Rows from block 2 of a small sound classifier, named by matrix and row number. Rows with one number within an expert belong to one neuron, the router's apart. Each number is 128 + 24 x the weight over its row's rms, rounded and kept within 0 to 255. All counts start at 0. Numbers have three digits each.
Before each expert's rows are labels from the 100 clips, of 14848, where the router gives the expert most weight on average: "responds to" is what is common among them. Only what is clearly more common there than usual is listed. The data: acted Russian speech (Dusha). In brackets: how many of the 100.
# router: router (model.blocks.2.mlp.router.weight, 8x192, trained with AdamW), inputs 0-63
# up: expert up (model.blocks.2.mlp.up, 8x96x192), inputs 0-63
# down: expert down (model.blocks.2.mlp.down, 8x192x96, transposed), outputs 0-63

# expert 2
responds to: emotion: neutral (73)
router.2:132141117115175115151081190130144124160132104122142144132152123112153128150150157130116141172151152120123130140130141106117101101101126160119113111152111116168168164131128103116127149136158156
up.28:153119104127099133114076129103118133137088120161151136146096159135083105132126161165102113098115142097120094187094101125097106162116148144092104114138127114147138120153149126152097109140078143
down.28:129122155126137177101116143121158126086127130127079129119151143133135119124166139076118098133123122127101132083109162122084140127133159131080160118122120146154145154162095110112157124131171113
up.29:088148164111126118142096153111112090144145155172100121140106148125153164141143130132128117151134186167084138109162103128081102139113129099142151124147126073131144167129168114101124102127159117
down.29:130138157110138087145109123129099142120167138129126170141142128151110146115096150105130112179120115133156122162143146119145096130151152126110125113194124100135128147101134106165080097139166157
up.30:198137140085147121110096076182150152120118122102108121110158149155125119092123139118106173107157061107113116113152155128123145165100124136144084110153080122111147156130131124118115142125160136
down.30:166174109163151099132154145163135125079127144126110160116123132129114123151094142125121076091156113161141097148119065110104136126139104132137128091136134119113168121154142133138143113108108164
up.31:145123097101146150140100117171123129122083123132131157094130108127146123157134124097146151122132138113131124148126139129098101143121114156093099106073136126137132150154142136166124121158169093
down.31:092084128116144110156100134122134109165150144138125184111136134168116106156134144127120118125168167115154129127106141160091088138172138144115123139154117130177118109146118109134141155137130127
up.32:117151081148131139145101108150157128089124120165105162127137107134123098162139098150119116161131156123131109127185131145146084101152100120144112095149087097094172184105124160158179105139119140
down.32:172143128128129173169089130119098101136122089145127146123072116143127111164090150132159087140125167135138146139131151121120122163120124067111129152113150126129093120091140109185072116147090127
up.33:131103131128096144149081120139137120164129129157148156116106158074116122109123169163084196134106134152122117151121132136135182172113125143146114115139142107083147151080138103126114134106174112
down.33:129127155101134116114159132188104080124122147115139123164114112144156136100158151094155130161075163104124132096102142167105145134087124099103132132102131139133142126139104141129148074131159129
up.34:114151121148072164161087106087134143151096117148101136081087144096131165161166154144132106156096129093135136131140123091119142120117122155144163125127158122135101120142115116135071146108124181
down.34:153132118113129141128123134108118094142145149091142129157102107101164135085138157079146129146140156093128150154126133116155127115189118129108150156159158133120098149167143141088083147167111131
up.35:149111129152128143134119181127144127147090104104140144095165179108134143142156170081100124145162125120108114145158148116094152132168129122084136102106136124113125128107123143102136117130111146
down.35:133155128113127121141130168114168132096110155112168116168133092131133123129138110112141081120157160142093123137149102163144135119141120135144114152148100097108130182134126143129162160115161193
up.36:163129141108134131122164092151148163169133133115130084102159121148158123151090127126095095138163112154083123174122128155143124071123155135123087091101092128135109115101155129060136113148132134
down.36:148146164156152160144182133181156184121153106142102124170120103109120099104119147171175129087134131160145122089113088148114136128130091145164139089145097127137148124168123127063149142176155135
up.37:148152118135144157093105120106120141155082072133119133128139097121119136127114103118091159129120168138153116125107082112150128108148128111172045104124175097134146146135144109107095111135109119
down.37:154111130142154124140130104113188122129091136114161145090155059159103140158162115141138095160130102119111151150144120136078136128111109104140122168113092115117103124128088102162135120167161141
up.38:127117130136121119125121090153140149113143116056166112126141134132163156161153154151135115124132123118077119146163163133124114137117111133134147178126154140096093106170149094167163133127077122
down.38:119125202099059115142131094147163159127138125140206121147089092103093122109122106183128164139110118131118161140142097108152110114158124134146171136129143128137159148098147117145140122121110124

# expert 5
responds to: emotion: sad (89)
router.5:143144136109156125167101127170118142119174130127141115137112110137142104102119146159147198140136117117158172114105112128138105129153149142180112088112108143130150140096143124139117106148156149
up.28:123105128146132104182130108151116113118103159123119143128117107137129150115154173119085136124050096137110158128139122138137140113136138145107087091089128133121068150091134129100108124118117144
down.28:080111095104113156154155172117158144140159134100084113186142118113158117149128133182132102123119103129129130103126160158136123087149159114125140115146119148116126103112135126142147158124143096
up.29:087131122135147142131106110157106176152134112155128126127183140135152100172090172140137143130133130122119161106126151146138124152128143101119157133098142162156126075113121125106173095149091127
down.29:138096147152167123159141116112110108134163134142171076143197146138141131130155106125137089125092089144157109112102139126160141150133113163096141111138162131131116135163138161146128177127123128
up.30:077133124138116137186153124131143173149080150132134096121155151095132146117167146152119146107129153105125148146144095115090128133135154074168110095136134101145123150124129124114090129095085154
down.30:141135157110121152174148167116125174111179122095142120132103140100127099129139138109073084122107145181158118114165144096099154121153155116116140134128121156133154132145107162123186169099109119
up.31:115113158132080155084141101069147136083190135153081096138112173118145153113154100087092124133153135120138129083146150079168133109115124174111134113142156155116148138173108166128152113097160071
down.31:143127137137139112115116093163116131123076104142151081157141144141115122119150154123154107109097109129126136182143123137113087113086144110085128148101133110140150162169134134152161092152116128
up.32:139115082083119111123122131121161117131126154136113151168177102109121110133112116132155092086145079120169120120112146116123108168125095109132093123130094120154191127052162146138135156074120154
down.32:100092120132155137154151104101122104154129139138126139145119137146163150128123093142118111144105079082122089120140106088079146125087139108127139135083135142146106168132159146132083124158101116
up.33:111146097136157122085118116126171171150105113106132136179139148133128138153152102120160139121120149158097143128123117141185124121135111136122128106111101104117135147055164162151137115136115123
down.33:120089071132115152134123110113145129144097129094102137136105087148131170149131150110137135116104154090137110181124135120124147131115155151141047124090150109125150164121129094095134141130153158
up.34:111109161103114128113140151142152087127104149132138068133108153149112116150117119126113135134127151122121182155111139152139148115149108124117138110163104126144157115091053126135118161149157122
down.34:109181154140165123140154120119131138137108061071122139144121128112133097115104146101120153109126126137095107123111095134126116121178117128131152156121120120145115144111147103124107104165137116
up.35:089161148208180097154128156183106101146140146141125164130132134121131132118147150158105108133168142164066152089120147119171160098140093142176095102140130116122086095111134114153124141146132132
down.35:114138080124135169105133158134160140127140121130130125127095157102109122097138156114123148112110125129113148081155132134094112116126094117126113133155117103150138123137154112184136129086153072
up.36:156127130102153161122161136129155169113153103136118120136111129147146120154095156107106159105153149134101107116151131087146108131166108118116154109151121110157175088127160116100108155094092120
down.36:118141131145109139119143133137114146105147134148093128131108145084130113121151150117118125119150084123127107121118127152111149158112100166125140132115110134173132111108145134135119139139110133
up.37:157133157144116110091117150127132162111150149104152108104155086097134111115119101135101142126138102117150112108123132090147112125144076119134177104125138156114155146123158101139084150141104126
down.37:163153179155105155120127139125131137151169132151107142129124119134121113136120137094139103157131071104127121126130141099150127119149142128161143149153067122116128140143154108128141166123106087
up.38:118102093149132114122105106140119120139128138120128078095146129124167156117141114130110173133134092128128114089073080120190123154138117143131123121136132144153122141115140174126164067138161126
down.38:151142123130141129166136104150091177157189143137072147148203132108093132126128059091145118132141138146133134128107125110109139132118121163133147169113144138094145111110116143166152176115154106

# expert 6
responds to: emotion: sad (73)
router.6:171147148096165102115121145161079135099138141125120066140140092175097115130119152161127148135144122092162153141136119097137093127156120121134161143141107127120148133134123091153141120178118136
up.28:116112119142121107153120118107090119121107150154137093102161118137132146141132145147083119138142104120152100101148094176128132149149149122134183115109148161138163181115134095104121168136090110
down.28:162124164134141140143097137087159154095141156139087122147132116107128126183156135166124135134114122091120107102095149129171096107146121143135155148158091117128121104139122089141155129140107107
up.29:128141185129144146122170110120137145124116134128130114113146112169088150156119109144170130125138129159130138131122109151117136176126145136144116119122171154118129140130120141129123118135121171
down.29:160140112164116131123134160143158108085087136123135123147146069144127132093089130089087138120133194120110143115118121088141150106084119132104125121132128147106107121133156078152125141116128107
up.30:160113095128097124138105097168125135169115155152141124055189174123111101131127116194124134114102100112125149115105105146161150158120138140103153126148108160134144123124174119117129137109190124
down.30:112111099135117133129143115154133179118119118133128121131135114112131133147108143165172141124132123133145159164121130152116158142077139122155139133117118117094134155140153120124134074118142127
up.31:138147156151100138132104147149125121138120152146116126143147082109115107146106170145114143099179128134140152143130083146088135161172127143112118158166160092098139133145169145099146171118125131
down.31:145097117153160132123098119081143127141143116156113195143147145105160150121085108162100150112115131145131098129118113144124123162135131133123132107142148094168116090136137130113090117143129148
up.32:135174146160117098166149115177165119129075163117122109091125096122140138153138141121135109167066126150163167119111125139078119147118113135107115085095116124133085142100097115150139170134172150
down.32:134140094139130104131136160116098097129147067128133092147117133132109132105157117134149084154140065102117098117118085107140119111154135123103119127150124178159120151109130115129154119147151155
up.33:106115166137098139128146127131143119137098136145105124114130198130148100141091144103139138111146123134098128127143164151141148106155102146157088131123128145119114086194121161139147090113144098
down.33:081110126090104124104143093160147148094153090145154104162151126103113128137152130119151159142102124154127114142092154111098166098101146133116122130091089081119092147121092128147162143098166100
up.34:102144126163171122142133141162116161145115146092168128137111128134111143126096109131119118097114147097150132102147186146145122130080123106133150170105096150122112124160086162108134117119127159
down.34:136144158176149159128106155116176102143146113123131124136131119142140111090159131097123144136124128081094123141166143147133128147092111193131142103134104119103142102159129162152123093166151140
up.35:124113095149138144093103122139152151075148132109104106126111148124136089108131149130129138136201136146089146100142107103109139153131114110144127128119133090136084156168105136123134111110097120
down.35:132131118151127150136106140142128159099106165128100126178152122158111137089117130131126159153159089138094148121120187125138140131159144136112134093090139139120162078087115132112127172074097177
up.36:157110125122168142113095106190117194125154135118119168083164154104139119142156112119138147152096069113125134153137153110104115135118133111080145139115158185104091166127117146144128106142131125
down.36:119088130103154115140096168104099160156113120143111188096112127114175132095087131143127178168130119145136122150131135091090116150094147160178090121137127142157114142157138086152114114157184122
up.37:137139141130134124075137112122132126117118142159117128114136132152113126147097109119112139141163122138134113173147138107164115087135089144158125103135130116155088079122125170119123135110098158
down.37:171138116085183125153115126145115100184117132111129157166128102150122152142103136153154139135081173094139120116167129142160129084129134127114138097158098128127134130120148141104145133120104122
up.38:137097071134070114143123148173158098154112120112124112143107136139054069117124126144102138144117111114120136144125079133103104132130120142140121139150102131150158099135137148092144130117104138
down.38:134118142102111116119138157117124091116142147127131159158161112098096172101156112139109135116111129114179126106142114134149120094117132160142104128112109095122164109104103135134129130168116103

# expert 1
responds to: emotion: positive (64)
router.1:182179189122165108131153113118160130127134120132090121138159146151150120143115143163127097121120126107125137165143149120126102130162120140121159075139142141117151132167104076156165141175167141
up.28:127151128131110129157164139054124159139156157114141173112136142134135142099139088127156133084171128165117094104100161136097125128111133146172154127084138131148074140136085121151132116165144149
down.28:179144138152094113096123101142121131077136130159113098102082132165140134128143127133142131138090161130127115102144148076107140111097106159126145104089164119114110170125117144129136123167131153
up.29:134112112137189098130119109151110107120079104098102178152090137098143112140147119124146097136142126108130111074139124140155102128127139152078101110176146121126090096134132122124155149157112101
down.29:142131157065153133170133138137159131123154133141110121132112132116144093044172138101109128116096101139128157173136122115119121165153123129113104111148141135147112140105126129112094110104136126
up.30:161184138141122101125114119128137129102122047114133116122131106125142122131124109173136121098134124133119150126118120161183071130099153157118172056104134151131129135093131155122164151142161099
down.30:143122101113092114159129068171208096126100127110157137139098107167121122138152127129128150131129118114167113106097120128071079114129144158076157128101135141150150126113168115113164096137155154
up.31:143154108112104119137079142126140141136114125104169155114153128092129147088107127132153119153118127146115092139143121135133164142143086138148173159163150140132106089124107092121159111130156128
down.31:169151112151163098101085112124091131144096135201138145129136112160087184168127105103144085133100137106133116056097106159123125108161146140119176081169164146114133124113116108117154105125100120
up.32:073186157147116105146143118109135157177103144107144131110150146166164090132135148127136135136155156109127115116148130149161096113142107147085116091124122126149132124139144117140172089132083138
down.32:120119148123094135119144123130096124111167123171126125111103126132110120120121196154119101133138133140164125092120144080134163157106128131139159160137148104070111109148107112143127061154111100
up.33:152107147162145155092151135131143113106150175109129121169101127087110151081100118080160142131147105150129114105124170126132118148132135104121149112119137089114130153171147091126150095131153143
down.33:156155139109103127104124122122149146082142113146161172064106137134116106157114109114126141164095094117069151136126164120079151127121138091122136154138130162128145133159106088092093124112122144
up.34:137176111107143176079119114100175136112162126104153122102111145078126141086184116135131147117142097156092097134098108109125125161117160164093137100108115121147096161164129107139107106137087119
down.34:109105147158119167091115128103100172130063081171053100141163150112139155183151112143140138145100086123149130116097116144114113154101100142152149133116174155160110106137114105133112117108167124
up.35:094141174137125114165119147108104143087137144112121138123121148117087108080146140113124128144139121144129123110133153162104145151170116083130125151118144141099098180124120110123117152132143102
down.35:129148130112145153121111110133117101113120125127130123099117143116085093131109135130130155122140069129112138107119162147171140086127118103132085138138112106084090160120158122136168138145113120
up.36:096130126129151130110085141133172105140143150132128196130131146150134158165100149126158105102105144107148126110147109103137103112146131108139116122129117105114142149177146136132110101130101133
down.36:144121134149124133142138129142110094114111095167124121132150117106135110095141149088144124133085139171102178147132118150144101116134119144140104122161141125127095156170091124122160113114147109
up.37:119163170106140098091169194095087107110120159136084152129118097123086159138102114102116135134109105104141163122141099108153094154130084146151093119138130160117150101085129124098138187103100136
down.37:104144136135130093151116098155140112106128128126147125136149139105115116140121140138114090130133111120099081109125154143161145136121124109133142119096122154142143128125125123132117089094140162
up.38:168138174148122130123086110110133134133147122160134126115128122131132111116136088121153151142141120126136087168111072135150189110089106131114158157098184163144113111140097132202160129133077143
down.38:136165109112154136120121135160118139109123132099127157152132156126159098136108102137099133132122099077126125137134168126118122100120114111165175137107151105093099103156129140099107141162144105