Rows from block 3 of a small sound classifier, named by matrix and row number. Rows with one number within an expert belong to one neuron, the router's apart. Each number is 500 + 40 x the weight over its row's rms, rounded and kept within 0 to 999. All counts start at 0. Numbers have three digits each. After the name is the row's rms in percent of the matrix's.
Before each expert's rows are labels from the 100 clips, of 14848, where the router gives the expert most weight on average: "responds to" is what is common among them. Only what is clearly more common there than usual is listed. The data: acted Russian speech (Dusha). In brackets: how many of the 100, against the usual share in percent.
# router: router (model.blocks.3.mlp.router.weight, 8x192, trained with AdamW), inputs 96-191
# up: expert up (model.blocks.3.mlp.up, 8x96x192), inputs 96-191
# down: expert down (model.blocks.3.mlp.down, 8x192x96, transposed), outputs 96-191

# expert 1
responds to: emotion: neutral (67 vs 35.8)
router.1 091:552522505510515508442487469562517525532540536545554537552506517413518577495459539563519434493513480420423429501545492542525476475478497469533506558479523485547441532502495423553480524527474481540535550540514522571543499501486559497560533566489434442540538533498497545513552456513557472544
up.15 123:547488515525506447491502535484563489518467520454489516517479490557462491451432511509488434484506453458448503446605485555497550539579482410466515567526542449488486462514565466510501547471539551451475492460508509466472513483487485495513540513509458475539371440505450470524557450511509480475
down.15 105:570504467479474483490531525508509517589514408515573559493523530547566509526481541436454551636486497481546519480529505439506497502501444513508501505429431495533522492487587517532483499539506530489518464495533530500485511502538488554483464521490484515475502500569483518455408530505532559455
up.16 092:562547480497506472526489463519499506478442504546525477503466552476509493497538459489526504432521406496513532502502488459434521453587503506525519436563503452451520528507477479466420514510572496505468512473370509538430491500577503489473511506525556459492417489450556468550442498468503547534
down.16 099:495520476461446474464576490507472550433458467547481489506504513508564516468537477499480482582499484527493481495465546474495455532516577561461535461524496425480460363468556512536546475423486480501453465529542493492535447545579512504515470501548478531509501468516533502530503508510445523520
up.17 099:482520458501442521514501538505527473567453490477596468496447430482480510480558438567569473504516521522455507488465523504473425495489496472548412435442475514554492472390442518484473516490480483514470459461520476532511477424513499518484466461461419490477486534554509512511482487438460553513
down.17 100:552513477475483497478551520479472484466487573535513498456448486523520476492461502511520486532496491546499512495479501568502459407559486499477511430451480465484440490537494483436492448454425482416531552533498475491442583524482525540441547448494453450506443512554460512506514518471510442474
up.18 097:457415485500560483503472469534462501500535455520485490550552528522503529515534493505520481495529460474496444518390527459536497520531640576525480451479519473543495456547479490411527537500511504616430524463594450461432508476513428452521520508471475466502548510514525494517448538522472495552
down.18 095:435530517511495505477540496487511430444412480505542491512549541501455502476472520560507476504548504594505536594474502464461477477459518557446507550474525487481507416488529521528497467479446504613533507533444521492494464498473509479484571451461463451599548465481570505399544476502477569446
up.19 093:501544603538467474480555460541478509428559443475482532525470459575397503445536489517429503521463460498546564504537484454426570493420443536491474528563487542449476452542486518496484544571520548503534488448484483488520500523457478549459467510494473541477533445521513485491528447457536447514
down.19 094:427486491496487519535511492525519524492615457497433485558462461479537492479546454385499529465462484524440493523520471456588534492435539497497502468553530513472495527462507522511501427485467442504493463463470462514503538539475487551426482382482503483498570493515422453473487441483507600473
up.20 095:381504477511467418525483496537442543469501557508507488476550475485557471562510491482546501526529532461505483470537542495522493474500554514554523502486475539472542466487473540525533465492509526512513488525512522501523476471563503463488496511483472522494460539489504514442484494554545444549
down.20 097:460458453515481544469548594532509515515480586480514520515549513511443585544523525516513491500502500502486505492544419520532527452485532480475510490565502537505479476504464469485461446528428484534434457466541452510553464431515437540528565502523405509511541491513522489540507496509506489503
up.21 099:481492518445470519488450417524563505506496483539508567460547524516543518473456427535527539490443486448502458472553516532518541505503523514516453495504485485435562480557462456491451532495554542524437482610483508519498437478470616494448500477528474523606511489566523501479516503591519465481
down.21 104:521511472536384492475458527548411498480464508530537526546529547528465439487543588502502484537502518484582466540395449489551535506489521537483564525539468516464513563463572496542522491503423512488524374471501486431526562407505525477531500515489457499551495518434493436489508472559418512549

# expert 0
responds to: emotion: neutral (66 vs 35.8)
router.0 109:541491459524517541422534498524520495526511524530568418530488510444574462476466524491491469490442517492472530539472555455517478475496532511500564487439476473547476538508457444578482565538520492570564494572517512562497553426567505505526483505490450566532487560519533547488509450478551484592
up.15 115:574507436512523533435487556466524581480538507482500492437529552512534467494497497457516461538474505529578480492498528508412483509465539568443491447504488497482497504471448489529524473452558467461501512501457424535496496454452489534489417440604530489496472520561501538509543455499549522531
down.15 110:515475528487464464511455536524474510588434491485410494501445422493523473584465554464499414491530474550485531495550441525435568475487484460524564430479572406504503503454465568491507495487491530496499519489465525532534536546510527534477499439447499427464557492509498495499494427426513466430
up.16 105:504440448569509559487502534517458548486533538495491500452480483526401493519545536502446490461424524473478556545489507462436547427476461534498543582444530524467473434592487498440534523518468527517415473480468459529564486513517521464459530572538509589485504534462500495529480524550513442476
down.16 107:561539557489513356467483475528513535560454493488472465507460466519434537506497508443544517490452479545522488468504516468505534489548443488468540533588517503592486467576535560572535596566548482521526595567530484513546566505494510497503495521471497461440523452451524520592496544517512458544
up.17 098:517555478466471393448525516518498480562448500578482481526486479442490434568486532446434481536500487414499574473464495541498523521589420484500491480541533502441515522525482453471522497446482498453477500514468499509484430464531543443523438526520491499498527497437506438471451453512529472532
down.17 095:543552444512496508490444542478499471484545495538587497509491545498525459522519451466495536490522565495461471530530634495460555573481520463517469396447457503445504487488475458467488549467515455537462485521498523500571527437566482566468452509580578513547431548537446486535451503585506527460
up.18 110:499538529468524533533486517555495478515480486587471446428480516550550469504509528455480578494497547451502471555510536480430444510510563543485505460513514508424447521526384516504514547541447564484492544523505496502439565489538502424507499527540437510473459548384506424477559526496409517556
down.18 106:420582521514546483448533440474475481515452470493443536472503424466484539496506468455488491441522524597475502531555510546448490536480525494496508522496429466537548480416576594508470556521499474508456500413493506581505522552555504542489532501492521567519529487544531561525484485533517575535
up.19 107:510502554453473485517570411489393476437423505518539504477492504441551473442506532565506492529552499479529532442503486513524489481471521465475476430507431540439514457392465558512469537493479446493459425506492495465495516525485497451507499454511489488460419505388557522552469484533536431551
down.19 096:541434490476544475498493538551502462490530443534542426514494507562400563525481500496539410534416506476500400524506432499463501436478533539475521473494471521442531461414532565515502466429459451455479529442538535484504461494536512534447488450548487486471491467514511508491512524476543603559
up.20 115:492567502455496504432535543488500434506536483490583515430427469498530498536534515508535566554529527509489434556536514517467569495471445523517526569525551438519456502500507536441438507454448475522514574586504463502489500456569511607529501550539487580480485526470505411477518450501486487546
down.20 109:426531507514499578526495462523465493480519522482466539559487473542551421504464500498556577495517544523468486420397520480483528450545495484426496535497500565445460510479524464536557539542526552550484528482512460511623548521498508499487528474522510450518500464522503510478417486443532487516
up.21 103:435445500525462473486506486584424479481475479487477450503450488580491488484566551458504514555549475455570611491530596546497564534548501508480502493510506523452477569514466491412595541489446526531564529534490459485473510524590556548489495545475540512521464475557445541460530425512409507463
down.21 111:496554551531432543487502507494494530539553404556527483528537529542527505497532485535546393485500544511529476472456522528440508507498500431518530514553565468466477463540527500508475510512458528533479575507568489495581561506503467524490465499503446481509523447436502485464569469522446470547

# expert 5
responds to: emotion: angry (87 vs 18.5)
router.5 110:513526497499513510517500481552432468534564499568567513551474520500523584494487480492572456491517481487464533550494591549512445521423520510515529472426488446534541510552458506481483483507488442514519513568509508511518498470566559515544558554479533434550581555494574512551506466468527564486
up.15 099:485478573529502502519506522477467443506487484540438470438527490482502524444450463434487454528465572447504549547525501581458491483471485489554474503472543435536490504509535492504536451462470554482407539509500442550504449491487521526454533484548463571553529485494509516529502487492495548405
down.15 103:562427542501548485444503486450429489425518534500440456485419551514520514508540423459502476450500461495534531537526478451511509503565465542480499441577529483444510475525534525508537531547474455507511435549507435565517449492515528474522503465465480491505494543482485482503466472460552573443
up.16 106:414515613488504539487467543569421511521494514488545559544523438552484470516563513500461471539452473571510502492447494482437423486514475517529488533467502424453512453493535534452530526510501494444528504556501494485612471510485471485483558592503516461468523492501502473449465523508525505502
down.16 099:456465476485465501481446522523591557482488580488459535531472438540461501511471486545497443445511490483424423533582429473483487515476488498532458544466525523529542515456504555467481463507404476477530517539548549485484496516556486456498520432494498541478512394398491524564491499521567504519
up.17 098:582464498546524458435548505498453483516460476528463492536509473564488533571538507472485485548518429497536572453462546478422536386462519507495493416496486495550421466526493511494422531515503471543562471487521498513503517519473421432407492527501529533542555502531474493481484440545447493552
down.17 099:551510446441538476522585468486435494448551525491491460594516536494508556379568477491527465552509472513565472511502514475473471615450511482504476527476481525467571507493577550452466532532571514460500465505534467438534413409505472547471601468455557468487461499522548489469467510454525457496
up.18 096:508561602497458435500550570409499481458506507529522559511461522481516566466456493446517485582543493564534508515481491535496515527443415536531444467493487543542573517460612467493483444458421511467469475548510482499451479467554483521513458521467463559525481442482519522501537518459551476529
down.18 100:613539494481559504539489519556426463510499487477486485430515546455488509493469559459507513487498512530478493477442505527480477508453401540521447579512494546534503457625510502498501475496548559558502510539510493565507456518584535509510519555500476471511488514432499544452527521514446554532
up.19 101:541501508469508537463484505427498531492529485577501444429429439486505467496477524505518420439538490496484435431534497473502498439469553420489490481511476557504481519534593641437510412488456499471423446584483486452528515451495384407496539492503486460476436521553483481554471496493504552598
down.19 103:515513507507519542469515564521497463521485460506472506547479553499544533468501501484537527432546489565563516494494476461550465531528583457533598499504517483465532511527477550494467436485469469540461546591523465517548496527482412491549529487498485420530505507465540537420444413460497515529
up.20 108:487522529546509508563470451450513480567505563470473453514458452545519472552501471501565518448521515502543504513531459597505487465471430484441457453464446526506564525484563452525555481474546558516456484487456499523474505479506544545504481468528575533500448556494500483419457553442481553485
down.20 102:560424490501502452476499485534482532574521459428516553521445455453459520523514481434532461553516522454510523549613524468569472555494475573488507469526504548487500564468458479536563506479508488563484571510521460490543510404514501448501508508515526453494553561564469471544458473445541552558
up.21 079:502418471508505474459477431528483525508450534501447455560440484418450468516439547497448423436472468509508515445536435520537480512552459541508480499481525501465475495523444501496537531537516537503468505517460453482560471545519480547502468493550483470513522432571481489474426438471417524447
down.21 099:493515520503493439557417522479521464540488513460469516434509433463454487527576495462569469456465394516540415480495548545496536547566465547533472516452500481517496543514478519518478468498452532516562595613448465537515493554467492544574494498447450525487469502511471403534526576443436457549

# expert 2
responds to: emotion: positive (69 vs 18.7)
router.2 100:500561471578479519443542489513447505537544486535498573496553544461518546412479517540528430460485570441449433547510560556499474592474510521549524561503505498551436536556502474563528487549501500571533548546561568516550502466439527543534578528456437525529561541513549556567498474505521524494
up.15 095:472480504515489519503458466487541454461515581425467435445601498499476414435464484452531439561462518498455587543453503412556515509501492445525511496493435495458489557544441520488460445429524499539547470543574512521457563576492497525491475465550512515436450553481456450552520499521522511500
down.15 097:476535488509400498544521491441506555527421543540468479481473520385431578492486484488483466515488510478487548498535496520487446503501489487528512502431488506524480513481482504508473486406486514526448489554466499486537457515504375522523445526512477393536484503436500519487475493449491501471
up.16 098:494432535555500456477490586522573539489533474502414501513456434583548482499466505534502583502517471474520476458483552504520530473559591613452485506476494490569464474495504528475430462493492528477452513558497479388489436477553508480524486491518500503519490507500543483487521476526496519551
down.16 100:488531585565544487478482521507539496399587548488516523464496511556473544473480463594442535542438484410484528506504513617518612573510487431495502506520457461473513528508497478519471513537520419430526463440493478521543574525478493484498558438521478526482474482546493520467516513524489546516
up.17 122:451555492476505512489491462569428507529552494501434496530594494526475497473482493516518561508415525486500522459470492454488487487596512481434515540531457468439565508501487478525511438572530427459545555531467451469572417579494517500564501485554511492516447490433502481492560483501465474512
down.17 106:524471462532534472433491535484506454458503507471546493491560480473521507502621515498503487472472499493449500449454534552493482454374441513508577525488508414498485471532490389465516473491546567458551506543501502502488570455511369502479484513461465525456502504486489525546520563497499522531
up.18 099:492489435450527494482455505474506594494448468460499552454569481572566468474535520547491498398509582449524560442502446484441510499498526477496515440547506520423480472533485475536445511505507526545453456595524491466536556515554495474494552480454537506451491500541452572466479549491472566491
down.18 098:526484446408496564505569437532535540539472484482515445537564527491501481459493540451509554483513458579478508514495450455489556518524477472459556498552539452569481484561545560525569550513525493477486501532532557463409532459479465507512522553507403521509408474558486436526445512518522532462
up.19 116:465511459542443458415512488474521484538470507465460444478486464526543466455548423464510482494522497534414459472506474469466453436564502512526544527555456485573500444588466524517500418447497477502483494502562481486469502513559566534540468393446439518477524492459485508562484509502512442483
down.19 108:501570559458464487551526458530536505469495544465484509433461507573489449496481490540596501532508497500481564542523508503537458471543458519555495443468438503489431561493485512510497536503465483518410518444488558490513579501400497541493534510451434567462506504559467463511525540524483425556
up.20 101:477535498592496473490528479510542469426531520551466520439526442544497486506542513480553574511559470499463453510443468456527511505454507459436449478501490464456492537536488481441389511506482510466533535538583513469530503489418374509501488493530430478500512534512544495424493446554481538459
down.20 097:437510560552507470563522474456495533475564574614489543484547456417521565518512458511481495531506506518488485502567475490516506479551548441510495465460542495469483484446544536550467546457530411546467493492434434454507520570499477512450489502370519538499495473486481489518463471529495419517
up.21 098:499542479488584443471445489538447481471437472498508422495511510520526463585504506525489461560523518543470545489469520489524502508464542547397526488442496521529443506500511541575433466444535453555507507470383511495524544497484382498609449549503458560487510477551482513500450520463476491483
down.21 096:547525541553522582549470532420468580611510493549425439545517567537419480513528465509525463454500481478507493544450505509511466492461537482530469556526501434472444514454456546466508460513537515474480496515472544487469473517479588522459505517588527502516541486491628513498515444513519444488